Weights of a small self-supervised image encoder: width 128.
Rows from block 7, named by matrix and row number. Rows with one number belong to one neuron. Each number is 128 + 32 x the weight over its row's rms, rounded and kept within 0 to 255. All counts start at 0. Numbers have three digits each. After the name is the row's rms in percent of the matrix's.
# gate: MLP gate (model.blocks.7.mlp.gate.weight, 512x128), inputs 64-127
# fc1: MLP up (model.blocks.7.mlp.fc1.weight, 512x128), inputs 64-127
# fc2: MLP down (model.blocks.7.mlp.fc2.weight, 128x512, transposed), outputs 64-127
gate.444 095:122177153134148148154156169123109118126144148130117081141105120149157143107105122078153201192089130134121110198133163136065166159104130109136079162152141127043118081151102138133124169136110106
fc1.444 095:145141120137066118135116110189145118153106105109144137109141135126127041111108111075084179145144098113140106186086156161083131097097114106190170130183143116096127059105069160145124123107185153
fc2.444 042:136162066169147080102150151112147155097090121118137119077114191158089146141119153086156125135116110094083152183122168137119119103148088138126135115163086075110087167132163110103143089077185194
gate.445 096:167174184091183095105131104157114105114085167158155126058089147110153166118074140073093156132094126131115119122132131158120084121215123142137145138086081126086170112140081121089193134107116188
fc1.445 104:060130132124108115074079125133131139169127133152143113078152112102120061127191155187186105125122106082119139137102108111072139172127114105118138080171182106145065191136143114140117150161154107
fc2.445 119:084083123104129115199148064132136167100184156104123117093161139095161192189179101179079144138142097116104118088113233142183087102091147153130090131180155130115155129132154103157127096123141060
gate.446 100:176086164172097138118182139114153107108125119143117082104087100048131187174141120084111118187147151194122144122238093144128126066160132112098107084057145156083102123109146126135128116179112124
fc1.446 104:133112118144120102180171128149140161083136145134169159089103137073105093184185124119079128154174155139101205178189073156137137137085149119152095122120124166139102065138139120098159095156144056
fc2.446 116:108123078139126175074069146145128114103136103118128120070083164160124155189124099053151139175145126157142090114130153160149116120129214097111122187155149160099124100159094167140121145098132141
gate.447 101:182106147094170080165106143140096079131116155113121128191169159093129106161133100145086105112124137153153152135151120110098119123149163094197159156112140113150199151121086110114150116102124159
fc1.447 093:132123132076113108157047094069103125126123124090158126173152148172135086118140107193137114173101142084133147141131165093090142131163107099150100184103171118156195160099061098142133144105121140
fc2.447 104:051124112152128125094154090093166154191127064080115090137029168126127094124133181120146102095137111160124116072163138112137153088096093122095168173143078128123072122106148114105077162105091112
gate.448 081:084164110155134097159219144143128183152099131104079088184147134128125101129131082072122115145093111139149132112151133147083155074209073133146080145140124129129169136172143151125103059128077199
fc1.448 097:101145126101178165077167160125131126132145125101109148132138106112137102122075128094104138124147122098115049168104151120072145178143155112129143094165064076173143096220102144140120138119141162
fc2.448 034:103139103102161079055168113102141077141129116089153134093108178127168151142068143068106142120165140117149130177111141125054108168224130139188128115116110119122155101144124123120136148121099133
gate.449 104:157145140133158099143146128122126104100107122110164128059137069083144082190154136138180135080128133102125100123142128086084115102119160157155139118174150068132189111123106151186158147109133099
fc1.449 099:137106121147172092158155182182105119119116121151126139038144069100142135133194160150179130099172094071124129127149092107092125110102115078145132150146160171151186162118114118156175091097170108
fc2.449 116:138096139115179133124116148165137073089127124113161131147220154113139105120118130171119112178105146093221177094102146161124099141135096075173120116189131110208109164221129152087124144142127097
gate.450 098:077075135143097176076131211160126139112182093125126115138093178122159138116176097113118130198130138118164101143175166155121152130136108126068132151141144083099113097135162086132084172136107137
fc1.450 103:145105141184131191136144164171110164167137129137113116117085133146171101121172123082095122188105076092168095148175154164112138083168112168092174138104152119095095184099116124144092185132159086
fc2.450 059:146132111204122103164137131119175211171142122110088105143178136158143119086104146150167118076147073182096173117130145144151138159127092135135101113166085134127112108124132234108086104185100098
gate.451 090:126104174102059129124171100092148178126121122123131140092091143097087109076090091131127130178109156109121168125180086123121087145108126056113161142109132132130079113159149084050081104132130144
fc1.451 087:084133135148115088159079153147117134119142117165145171082119182191100163119121143124179129085149131116074143139111172094136140125102131156133098094189153170124129137098133115122161152205174194
fc2.451 123:169140095126105198089172142184096117149143110138085112143182086096177122113104124185128149164134062124159139145126173115177127194130106156133158108092095124112126067162127071162141119110142146
gate.452 090:144118173135113148109137096101174134145190135116116096126145122119092088078079153159124145123150127139149091136147126115157149148133116136138128121164053139143135123119180168170083114185117181
fc1.452 109:177120086115169152147160114062157145189092111104161109099070147163167147134090085146101121127164131107166116127140126123186146112142183152111147148084168177155124173147168095141138138157156087
fc2.452 068:158128126148108142152122131129152101133112178145069112130119179153125095198141095113153118054174124103121178120130100144112120136125157153100075182169120109151153148111151107152153102038156164
gate.453 091:136154147098137136135114111162101176139148038144116175121140056134151094131093167115192111158086116105104151169077123167167175162100141134155080163092087159057138110166114088179157124116159125
fc1.453 083:125106186132191151084167119122119119100129169150101135137105177136159094082112092152061092085134180147078097092145110145120121141078134165206121130092126054103066093162147128166085126140112149
fc2.453 042:109126100104075164099111159053135125137105139102153126111094045139101127101135131167074152113137164127087123105106160122128142199118147156150152160144145146135120127136105125160097146157131130
gate.454 096:122103122109101105174164143175118123156147162172100157150064082111194175084065138145157139119114139160130134172083129104130110138113133142156134195209136102162117109119167134167083139149135125
fc1.454 103:134152093150124079042103062104162196119172148085108104174188160140083065160166109105123143133184123124113146143123115124170146121077095168130138129050148186118113200127152194115112157128101103
fc2.454 141:171116155100139116119130105144072096153118130148126160107111218142046118126082133157080121144180103144076180128114135135143124130136127139084091107094120157126141167166129136121092118081075153
gate.455 099:204109147127124079109120104114095075167040170123086123166090139077099173087138151097094135119149081111053116110152096127172156163136131060130110094116121172138143143148120124113115108138152169
fc1.455 102:138136154155165093080109158094159143136109140125098111120081059153123095061152100096126153096143139166091098109152111124127127128173136086123094079118089091156153158139118142124127084120088120
fc2.455 141:128062086128133139113112092091068122143077142131172175170202138114102106186139125093086147125117159151103113160090088096128225140134105140158132108145101144105108121132042193081124130154179138
gate.456 107:124110095137192151111173150085134171128121105133103130108097132105109125117094104111113154094139188163122150095126109163029141168133160160183097134172116110073096082150140090065086130193071104
fc1.456 101:119127117120091163138147167136106073134180175167196121132117120141119155132167130125106146186147086134040118095119133095169137118146102090099115104145084185153129155168129087156095129157151177
fc2.456 079:156096154160117121157154098151126154107105183133089153151120108087094103117104060182135104149185164114144160107164098165153141154118147123138142146155156227129175106133155093086099111089138168
gate.457 095:106094096098126188136088190087127180096115145108122097115102205180199117107052101065163145134154105138159153168082132120142163126089076120101115116130174113132109150180105158157130088136083173
fc1.457 094:108094135045148183123103187194117137127169117130165143098122102141072120099166153128150111123105114137115107139146160105078079138180139183090052126160131172134143116068110122112135115080133098
fc2.457 076:154102145167156112165128115120192116122106107119176111152068184092145119125067137123131074159138103096099177095172170112155112182090121111153159085120126121154059179123148111160113154173092146
gate.458 097:152103150112162176143122120187135125165139123153080129105114136191120118173134077109118151100167125136105079156180092165070131123163172134161100089120121112151130158176116123138113155096125157
fc1.458 103:089133131134145110086131131168147137101113119158120163098100147201128189176136079137149109088161137136100100152168151135052109078158118173092075071134143174187149168149161101102107143087114155
fc2.458 076:093141162122083074133131152107173111103040109107092120150119184129137151111078113169094162107114186083146097149128089058126150111157094106142114130115163106151093086132230144148113189175117123
gate.459 091:121081135189095046192169160084087102144182137134153169109153109106129165099149241151114116134151104163128134092140134134121179111141124152098157105123133151124102105159138146145117130119138125
fc1.459 098:134125148081120063147099089190117101106179091153119111101126118127102042145117120130066165163155152129071130180098152060111138161160191130148132111110146051174117096120133168140123157129131127
fc2.459 065:119203141125103141135171168137114090146195099150111158127080105132142164117097122156166148121111139151133178124134154116095168132054108066188130139109146094154119144122128183161141089089144151
gate.460 094:178087174154140082095095151139135109058159155135047081108116128092139102130114143172138140113088106152119062078079129118115112170157140133135190115123144156108122159190127167172092166156098111
fc1.460 086:150133118108080162134132182113130165135087160161168134113141136139133142178158093143124088125167171085172169167168113117089115145156132103113068109133064170148136136144123143129139079122119165
fc2.460 087:153099103124113148130100104141129110147196129130144161172155195180107134164108129106123125177111176111086173153161108110183177194155096080158109127087118098121170110081095173143110174078136067
gate.461 120:119093139075081148143079131113088117121143117166105120190153069120082104108132178120130116139101091088163129207105103150113167072108111183129107154111091152118118198127149107123156181154170061
fc1.461 110:140137159206160107147154128198159116079132125117120072086144172146127167129171107095116087115165185143107107125136101105096103177176136124164164095175176131096161086117094116129110126127112166
fc2.461 091:097096117099103159158152149089172101198161135126108141140129119114137118102092116136126160109089085118189140153157155111122121138144069139085116162101094139145172176058090123070113163163165145
gate.462 092:126187157117188094127121095150155131111129125194119159160122123165147089078123111142142106084107139154138165140081140147134119148099094115123108130125185157132160131163152194169064136061120150
fc1.462 100:204122115068108148143102157137081100118141141129123134127153127147189156090090109154151116152070099091121154106140124127108115114121183147103120155130089129136048196179100123140166118179156144
fc2.462 045:157106144140100141144125095088098142192095114160100136154138074144112177165130089116073112140106109096127198121182177131171138152145124080102111141084076116101095112089130129135074110164143101
gate.463 090:183158171131089159104127175132190167133123159101183166124150152102119148146136132194112102165078106116166120109203086116144114157132173176111106123079061105143161119145139119118067071077172158
fc1.463 092:083118055139104112173149115055086155179176117091117101200160215112106135166124132105121155129078113145156155128126150087089087108063109109091202156110084145100144177131158111131120099156126165
fc2.463 097:120150116129101148099112156122084153113118103142092155123122168139099141091099127106140124084171163122142127195042087155109104167176067097150152166110080206097098047097090057154156165118126103
gate.464 081:064167121148174147144127149150125172109091089141095180191137108160200129183136108113155129085100180199155190166181132086166130107168120127147070098100109128112141131121132146151091069124116075
fc1.464 092:106116104123171118096130169152136170145111074113088138120180138087125099166146101127197116135094116140137120153118194111200107107179063100124175131096138103106117076112115081143099084141084086
fc2.464 080:156125146136077126126149100136178155111117179155188127172144108154080106132151118095118105120119120105129151080106101225129095090104152179148115111117100132063116183107122115161143117109101163
gate.465 098:119106141183159201130110147074116140113149127159179122110121147158137129137126077123122115103145137157135167144142136149101213141125126106189188096125079151115125108173114156191102160118130105
fc1.465 100:113115113107135104118123133149127131100053109135106179096084121114112099113146186138154121123096138135120135065147119151170086098085133059181049114066175147147119073108155087118128126164163154
fc2.465 109:156077189153117099148131081132126087117157112081104207124065168128115119114141116070145177149116085064138114074168177146187131112146090145155124150130153135121102100124139123150139178197098141
gate.466 100:104165136134102136097109150093127152126171117062149102098141191100151150125154052147152190161093158115122154164086126133109116110136120116111163181088129135124160081112159120084108114116174113
fc1.466 096:138150139139151095106141157142103158086054151057130109121109166139111131177242088135174164133076143170086143108088147103154139185156080089119160083081140143107126074143136140136077187140147119
fc2.466 090:132101161156115120073130113166106143186157101119103149089138078080122136091186135090096110223080115102161184123125110168098101093097120135121094104132167095112106096133161143205134124172106135
gate.467 096:187142156116183169162094105120104139110165204148148150080127131121134093086127089183211120114087081139176138119170111169128161081137123139080100126150137138107115102129120059112082145043094139
fc1.467 092:124135107143156084125084107099133187152116120118126083163119148070099095152180169172180125104161141106129098123164091135083123154179188089137129080152109181130172111115102125131095073097093162
fc2.467 049:091121156105145136059150147163132124149119166065146130138100113096061154152144145178088161151142077186102157131092133152163092150189124178133095140140091111126147053182139185111070069087098169
gate.468 113:122145128127117120134096187220143148144061091121076173051111197104155126135122120137136141121091083125115102171160125101117154067100149189100169138050102116145101144160129169138099168144145124
fc1.468 119:080168105065130146112082136221133165142078091117072151129104162137182110142118106120120098137125135137118069178125137068113163082126121143078189190059094105133078145153122152135127202145127110
fc2.468 087:132118159147132111095168116142121104138152103123154070161121090118107158144101133116122122083099086117130170136076105104141149169144079139069183067098129122177170108125146138106106104110095112
gate.469 090:075074153126104140036087129140161109147152083151098117111144177174113104155137135090135137157128140140098131155156134137130177075143106145158117066084162139138151200074132137128118073157160124
fc1.469 108:149153139110136097124162080146069139108079147121175148087113113070168138079189216172139099133127143138141078099099134148085155167136099064083123155097079177140124107186117132142137148095124197
fc2.469 074:116128109155125177086132084158169147104097154124166118121154099103118127047149157151127105111110101164109124100078155112119159137079165085132174137099142084094138113217111151110145159079147137
gate.470 094:162148080158073108114201126122137138146080143146188111139134096080117171106115106117146159151133115129139095190165130113066170127108138157104043081171118173140124140122194071155063182126196121
fc1.470 097:120133175138138144157186153096149163099134116129142133115085138146175119139153181084152140103131150161089125186132062154143186113160171142099136130063146117132177113071097107167159089106133113
fc2.470 037:110123140125135144148161113096185090162137080170057131104169168151167119118183129142082142092139135126076113110133143107126097135100149158167119143126138144071119129182088200171151079202061094
gate.471 107:085158102130100135088121161111099113129149115170146133139115132105151166078119225119157117164107163111081070108132119101150116118127154085135144113170092143142055135218111154134102120119101093
fc1.471 099:126115138163128114186177163119172135137111155141122147087144104190117097147139093149109108099104109134156135151101171162113141150170151144108158114096140095083151082050113099102107114091151191
fc2.471 126:145119156108145191094080108086146120166085102161150119157141148144158107058112142131108108095119166050119161060134110153154136087131066152141081132171125149118151180144095101161085127105098163
gate.472 104:134146098157125122129097133154126159183120125105096071146142125101124153024127158126138165094153123151082117146140098052137134148169126157092111181070154104123122116104121097041141157168093178
fc1.472 101:156106123108142099153156086126141127087122159135152191123075133145148080225129077116107116162079103108159186098128089159123114115079112093154128110172071162122105147121140159167131100147148115
fc2.472 126:122113127137149068160101159120106113130166143150135116107084176103199160064151116135137140186169135100144110114124167194092144076142155043092124169163122093151114122160145142157096189137161090
gate.473 098:168098092116155131155103134125161142123143118105145094118051089122121113130150160123105149142103030124160143131160148099124173171136136128125195069071109162134210100115177109068117124099140141
fc1.473 100:110157174186083142089109127110173138172129124115125152102174116128131080134146162083183114195213140118097131146127133185085069057173131115161120147159146090081057134074128121172134159119179101
fc2.473 104:105153133087174103177158146148137146043103135102081121124133087154094192130098140160131085156079121116173141178121100195121140085119102125124165137103161171110106114181105157189128144192155067
gate.474 093:119173120108108146154091100214130104133104141047173126129153122075138131122100059151152133099107130088115121093023156126193150118131140124185115091174163167136165173136156136161116142142063099
fc1.474 103:094174170100110140103083130153088122150112139117172138114140108125134154042106057156163082143096182074113173141153166195174131155105162117135160094167194148122122086117155119146094139081113156
fc2.474 101:149144127090088202138115159164075142184165133171104139103134084138175158119146115094166072123142161124088151090149152102080087168117142121141148135134142134141038150142071109164170164140139114
gate.475 103:143094152127096119191180121116084114134161171120109081141137143119086190127161089117109129140110147143107094106084158125105131131147084191090135163140071046113080116181145117178101141114123111
fc1.475 094:141154100173088184111101123140070167187135116145115134067123097122140158119151096107161157107093060122076187181164067078130156144112123167095161094138146121128101124142124142109113181079124112
fc2.475 048:076167115105100092102133120145123097164114180141168131122102081187157136109094103157154072120076099063129154132165092133078184188163134134109144204111096147175076169127154118125163094143135088
gate.476 094:118147121121167160149120082124137146111169101140084095088103158103136176145127140126167132073101118139078071095070121171129125102070150101133135101126149080139151195141150102101092070087129163
fc1.476 088:122107120138063096121129148119125118158160113133151119193119073123120056123169109133077132101110092143109170163178141094138168137188067110127143112156112135179195149114120149164150176129140143
fc2.476 124:142160111130102120151140172109100150167155108155070110192136129091114126127155184045117148063127167114093082058164145137148142123106158146101103187160097152135138087126137137121140153098063066
gate.477 105:127124188143133166101141129131105135078166099141152122119102091125123143169109129033112126084156065147113149145097150120186148096147097072146101112131143118141138144096134120113118122125079136
fc1.477 113:130081146101101138073132076121069156097124097162091105175149117131075169186136151058204118065115074134097105141134114118150148094111116166110147147115137158132117145095132108076124148144093120
fc2.477 146:074132184129084123194191171105098150130118108118133161125095130124123118121123118099089146112185139125124102082097094084092155143160146144117110170104108125130130124132138084160116142087154151
gate.478 087:184168103094131150102143139169095091119144157161092128151146090117136079056073071113112166124130123175136139109134154145161204155025143134097108143153144191140104172154154139166092090120130126
fc1.478 089:105142156179147140132184114082137155135080103123121105132113174178155146163154121138089164142166177079134108126158096144113081144188196153223148071132150127123135089174114137103085095150147082
fc2.478 077:103116154171153127186133163176146084094161141118080142135109163113117147093080093152095178143152177116168151067150133074133146146151135094126137108154120085094173122117112172123087127114128089
gate.479 108:161106122077166137097121134132128130161142129119170137121123140111083192187152095103079170075123086116152124128139132117149188128146095147093129142129114134132098153136119052122159180128136165
fc1.479 098:132121175113185085084159127188113164190189125084141156103132135136138162165173086124069190072124115080117073111126128143117173116134084119090165113159127100109129143137052123116113200131147208
fc2.479 070:126148137139108109140164134126199131113130090179093109157083127105174115119101148082073102144094090191144068100070237099140155167137100142118134088117150112128089116155131162197122126174147109
gate.480 119:107124133108118146052090170061160111130123126125132097146160166174089130171107086142106137136102145121117139111185133078108141028167129139153136088071143120082153139117146130140142069113137155
fc1.480 125:138106087157138116141178079142110163162131164135124131114163138095150099109135145106159116129169065136127181109080082170150162200159163124090141190171058127147124125170117152132105137137093149
fc2.480 100:153094114165102134134194126128140119089122211123127126083139090123113100101128119094150125129117062131095141082127125120141184211120111115108164170135116086110153100136128157120157168070140175
gate.481 095:093181153131129130161135128122102163118096104037131130070151148104134181099181160155124113131110112097156155105085125139114107187166091131128126174148089177097129152113179067073114064098137122
fc1.481 103:099160146158169162138096091128086209098092121088132138112179125111123118150138116159164145136129145122146150086142168124102128194205125092101110147231166113146178126161096108070193127065111170
fc2.481 091:088118126150077114154127152085147142147092116163127078102123110138103130108098069137100166140100173101133061117107193133114152081140088139154226155149069092126126104098146135154143055092145100
gate.482 103:089096164057171105180162165118099112191124104061113137078142173109132108098100118136146097089097099053159139154131165126074154145149099109109157136107151125164103124107097120135136125176136181
fc1.482 106:063147100100099205117123115133072118175116080144142119094174187081201097138147127172086161144113100144119156162128067173139160117160144067118191173092122079091113100124175102144214125080132138
fc2.482 049:086121115114123170127167135142105107136131137171119137110070108092145158181147089141140139211154162108133128070129129149104071095112150143154111200131192142095173097126122110195198131071140117
gate.483 099:175124127147043124119145085176125122135084116110163114118146191101125100137128112059091109179155152163148085092090139210117137161152175148133158165152093169140064124159137084140136117138118171
fc1.483 093:139091123090120157091136103178141174092142119144142054136135129124106098118102121078146124062133089180147087105122098160123159177092119116137083201124076178097094129123088106201164170170137144
fc2.483 065:116112134137136154067063169101147146092118038148158096154174073112224156141105089124151162102090166135159172177073115084097188110172122119166117122112153168177152077197066143202088114117132178
gate.484 117:118116159173124164158163099143087157056150166068135174164160140167062120127105127123135108138120141109087158114114155102100145141116134174107115101111121123189193102113165162125116119072112119
fc1.484 109:101138132155123149128131146169172171095130105097137137176145094159104128144065145105098062155113154116101142114178120115129145156137099122091133166151138119167214137150213105115130135107097148
fc2.484 138:118076096132102179101134158149135070175151150134163189070160120128042087123181114105123102108110152137137134163089161108162128147084073175111144137131185125124124142171134127091138095200107142
gate.485 123:131116201092148163113042163124166132151120101165171101171148135103169187126095130136138173127109085130098180111137145127135102083176135096113150024152187152126120164127103067144096120147102124
fc1.485 125:134128140085107174099123137146142116147156109106216137143105085133144179140103053112181161107130113195112120073178153111130130057193156147102136072131194102087136101154197098100105128120122143
fc2.485 094:108134172088081130130111113144127162161137076093128124175096079164126154145164145194102084156068134173131138126125108171159056154128139166161118112073117123149120100086106099095159086128134120
gate.486 105:162141149166081133090155082131136142029155167165214144131144134096134066121146096126128155094096057096115113086198155114103144172152188180144103122130115155091066138161170153164108117165113167
fc1.486 098:127106123105082110160108168095149112194096120169097165145162104149117118110146189129096118133207181129100128182048101128117153119099063169088194179161133135165117080078146154132141105158169162
fc2.486 091:125073169150179172169143087137104179099093104115120184141116131086199064179061187098109175093113154163101139135063098121154100107132162139152131099130068138140113091087152092162168068143125093
gate.487 104:072134160105143135108127166165085099097097088110091113177166157120141158112077142165132151118087129121103147122064224117153088114146104137178119121150114160191121129181122141195072136102128107
fc1.487 089:117143122079158202128103093134101099107078123148152077164065113108111139170111129173177149124158147121121127159094116137135195173159140097149046129108120176153182132143149129189126183060088101
fc2.487 076:106088158052115135112134153117122133137146119143143139087173112175099097148137083102118166151124136051147115157158077146119131063116137145157133170203134099132114152171197095155194108156088126
gate.488 102:156093104125179092135166101113188131139160144121065089126142191121118119153185162114132151120097120124132083097129039102070130155145114167114127120128099088188127101115113133145147116085063190
fc1.488 109:105135146148126100129132151128119068086078106139202170139113105130113149126117106101142096131151150134178159155154193114171155100102135075145098089141135139081111173166187127137066115142182080
fc2.488 109:082147148128151116147145102103110167078152193158110064165046151136147187092148097168159120215102116123168108156205160125150147129125153134093077117133086111090146136174106117128147151125131080
gate.489 095:134116174082097162138196182080188071113148136106111084143089114071197126111112159120156184142131062166133087125063147132080142145070099123055096144142153113130076094142171133143119134077134101
fc1.489 093:140191102147152116142086124151098170108097124152119173094143167178132122136133101100111070108112187095087189121183154125163057105214161084147181109091100171142145105151119165090144146140076148
fc2.489 133:178128159154112112125100109130176141115209148116133124136125198071187153106150170118103105143130131107205057104116167114123085130109117140135077099125176193135159127157150080192081190159110131
gate.490 092:162146127131051110095154114115164113089169172099124119102122139150119097141214100104161150127210131097129163126123063165093137150120095155137129157075090139075129136149174120171094103145153136
fc1.490 098:152110128132156188113174175135132152202122040188135125186134138144103167134113144138147127070077092110148071127108148152163097095137166152105135119142154099163127133139101126147135146087121104
fc2.490 140:176119095118088093145140109047115096132118081078073156131157164159129170104163144114101140125093159136125122159114107161113162139146110097165142198143123101110107081143121166127137148083094083
gate.491 103:166126119104108090126120188151146115114149177124105192135033126076108124143161088105055140165133168109084112122070132086129138163088097138067152124114125141184110123187147157133105148143125116
fc1.491 098:113128135079128115143093143139146182117105136160083187152061096135140113125112084114075174143119189087107087143111119129159159135142140141036137121089139124134145077194136190157102169127124145
fc2.491 124:092062143130137142115140161158157138127119138124164150114088138154133080083145118137109135127160107194143132080129039130109168123147123173144126119132150077114103134090119176097135138066148143
gate.492 095:139158099199146114139174163178075154117167067124130142081090140183136124141152079150160091088121177102118128131128159107098130157124112099165163139160174085192171085137130114186105060082128134
fc1.492 093:212122171089163175148131128139154081080143166121107145160148066088119091125162118113153184106119144173083104153103114197130123070149159117057085110093097101100146129099144125080121182155131165
fc2.492 060:177147133160120101141125162114098166101136178137087101079123136111160079199103111100120141114166147116153152105122131077119108131102088134120155146097180133175152154139107127109133109117112141
gate.493 096:054150172103144083156144123128100181109157158174138159109139102166152094041150123097097125131109141171094119077144134103112168136052155137074117111109119096135145158085155140169121179106127136
fc1.493 089:195144133144072154107113117149169104122120120041148085108154142107128135143124146167181148156120131120156148106115135161117129133173060154165126161187121186105117115137102111164131114152091122
fc2.493 073:087183123112153135017086144169118131132059096130157130110128168112177206125100132126086114099113171150086139073142131112128138129103135122110156091089141139188145145149122098207116134160138156
gate.494 108:135121181102118175104108122127143171134142131174145122156101142119125113132138116131108163143098139060120095135094130141133080133182132175136101113110128163088119155143189172093088203168113094
fc1.494 109:141188147140150064144174193177173141141125109096128139076160077139075128082099105156167145125114068118146201133122088143168100143099119132079141138130128121116121134127158115109153066148176150
fc2.494 147:111132137077043124172134149166161108072149073115125114153105106127117121121141063152129148151142133203148138100096103121101138175152128116120166152139088091174187098111164149118084074086170157
gate.495 094:157110130086133130122152081074141139094095123161100122162110073108074137082090085080112122146103130137157139179098081152083153138194154111123107158126163116160097135134117120236137133118094163
fc1.495 087:203085094112138145167186110081127156097092132111107148096143119075101177098129103097123110166123091105074155164151087189117146167128166145124080127107152102099141136089139114192139108069129131
fc2.495 093:133156122173138146103110133154109131156089096140146106107174171164124148127089097127200213129102092119107102122124121079122150053133148114194134125098149106213180153094125120157124097096152094
gate.496 099:114160123104112108146155124192157127134151174138092142162142121102074122172110146123116122079109096145140122098159142147114169007105102109152093102131137139139150208071119138143155172137107156
fc1.496 082:104019174094198111118132124160127154100098151090112152095155085098107107100088156190131146168147096139158069109113123192119166158076162090153147160179075137124148114108135112127155156113086128
fc2.496 032:167153171143164150112121123119134176104153122138072134106107117064105155163093173113128116127116119143141116143119129203146062102144108170112088204121112097113143135170120134153129111186078173
gate.497 099:125102140137148186173173112141041124131124175137179154076155139132169163108141181126148136078116174140126083126181131131110097080152153085065066136112175181140102164141093082130118133157144137
fc1.497 093:127128121171133159187133109179052153169129143163202139094128142086145165113131157123117101085145156124086111120139121141125102115163151109093078164156236144136088136127116110090152132140147144
fc2.497 146:152112084198122113130103159134138124113088136128150136147076078094150110141098127094192120120153117158138159075109063104104168135117096160137118070077128127151147103115177069089172149185138105
gate.498 087:145162170102131141175088155116165179159181154173112180153132123088151128101093083142169094090086115120126125147158139120081170043145128151133148096151179110147160162113116140073152151190082071
fc1.498 097:131114178110142114121160140068143177138121132164101081133125130030164131103141094127117112152147096100107113202117113087166142106109171092148170122159121050178127119131196072149203168112165112
fc2.498 077:146137108124083133094138158099156108061103147104167163115138106171126083124099145081146152152106195115138138129111175072162090116127117124137172167138068072100150140084088147144150131131126167
gate.499 104:085122194077139119198126094103109104150141097177085136150104117096117178184146154126184076058130108157095131127108122103104137150166082109101136056129138158166149116124164095124127084157117118
fc1.499 102:172132118151107125098113113146164146123116179074133123115161061146104052099100109137053223186116122132136197152140146125158132107144159121158129184156125075091103174070072144120148113098165163
fc2.499 119:126103114185143093105162102066056156174104114153084122103114113130103110120130173121125137072160157160154102159131144072119140134188133134140162144158124167146135079119145164127120135135146054
gate.500 091:102168150136102129152078157127175139146187132130152141103117098111147110155142126180098087074127202089151097118142126173066154126126132153060144149136134135130155158160111094154087095117161156
fc1.500 089:173091209141122101137115054120085070158063112150157055109148100143181060164140089148142122107155156098143148153158098125137140131142152096115151126105147147111099143192150161091127177145126131
fc2.500 108:042105168091166125125155148123158117128162158089108169112112144122120186194137153111146068157127117124125146066177120177096129144114168126100137109098057115136108127064121111154079127104119130
gate.501 097:140073171157104130184127133114169222158087112153200160147102119090092096116152143117152120080145152111139113154108126127171087161077136133088136092139160156130082105111101100140100125118120161
fc1.501 104:118168101143138157072130065116150118109145147130069149172124102150104178127128139113101124163073127142120160116189103148111173162152111133095131179122102130141170138158150153175162133168109141
fc2.501 075:137113117110098157163146117179131074108115155119128174125130115123202142057070139122093130070135095111159097118089125135129154114075087108089121089142095150093060132183160082160164163227116139
gate.502 088:145117106182118114103161140138159145121156139158103107104174157085133051108158096140119105107133123077107163164102147105108160153124113165137074117045094087073077106137115126166140133129095184
fc1.502 092:139132176126149109127128143154129144096064111122198158111064106098153077048129127149113182160139155160131112157146149146162162076112077067131081143165129109085141121136125151105133108163116139
fc2.502 092:088118062129176164097132116115117190102134160183163160113144123096122148162124120154167106184082129116157089133081124111166154165149171169123110147106124101113158157124135085145109135079071109
gate.503 100:108110110144198142097127110145157107156103145124194130155145136058077155081116148099140129104154150111124147163121107154108094143080124113086144196152113132144104080090093139130105087109133157
fc1.503 093:121161139123066064143137121127132175094149167194106107130141114139136146211149107128099100180105151091168117153123106111137101116182154129125107127091146203148140165139153145190181165130113114
fc2.503 065:173217099160146121136079174074169118126085161133110147115093106133172171149146115078118102160153117151120120166096206110140123165076086177129128160156151144147159126142186098127127116101072087
gate.504 098:145038146106146094075173109075081086159112159103085109138137162055171108137146125159124159103158117145123174090151163114159083213171084116151163081138161159119114151124150143198142146201149112
fc1.504 084:094118145100199095145148163157125151213132111124093185149136118093139063148159097176151147116102068156094157168173163131140125104140054099110081142142189181091117124076180114113147119112096125
fc2.504 098:112108085135106091110160180135143083147104178057152075091158123088087084123144131139160140081144111092132080128111114136117168126141140192130154128133108140106138090134157118090159100166127111
gate.505 090:118127096171167169108109107171111055152063124113132149164136183082143144138123126086064157119110095114155124188148092171156178102181176171137126172083125140135082084115092127106093161109141177
fc1.505 094:122125145193106117027153100114079058097109120167162125146123111069119143089127156116106164150110125132125131147112143129130141124129159133172119091121171185107086146107090128170116188159177111
fc2.505 098:156117119071108176157163063126138140131113087117145127106110119121126139087127110080113121151071133177125108106150119168141086126189124111101136163068100165192147159222125129090095122171110132
gate.506 104:107122209094185088123132145179107160114147148123102110148131101140151080161091120108124131136178109103150155140144164141139170155108134092167120122086176135208156114113135162130108102134132136
fc1.506 096:104086108090118104123153101151131144105127094103121150081183173117075062171114208170103139121151130087126113133106103096099130124166121114191132101178140206150097119142150133114141129110127175
fc2.506 066:147125128168150118176185163084133095148098155095126178124131200080125126137139116158102144123166162179157085163067128163152097146157102175152155147099090141076161152063110116165134144156127157
gate.507 091:091144120185108082080118083085137147120135123097113097156147147136181078170091121122178157095205131147156147184144104091098127155136134147150152104149139109091165186130110140104112045108150161
fc1.507 098:081188082193119132094164061141130095073127152090141083185115139094162147099099185113137088124217116102155130136138122111083164171148142134129150156160154112107139135125111161123109129065131140
fc2.507 110:174145121112139155197134139144086192090128132139140166115111085097111157132115126168089092201153124122157132133157046143103102098137091121094139125127157150145145084161176119184136163202106096
gate.508 105:112129185133166124178106146178138127144166114199187101093144116158122140118134083104079155044115081161163178122069154113090140092130128096159099160159142112117148096105158128114139067121119104
fc1.508 094:115150079137100089094184127094107164115145103066103136157111168134139146115130177156146057175131119109107149141167073150121111167075139174106104078150133106105140154147083138092114178106086154
fc2.508 076:092144151123142173097108140158148152174107178134156160115153121163152156168125130117086104082096151133122104162105134154124133122132051117090055144170091188103090130090127138068128082114145072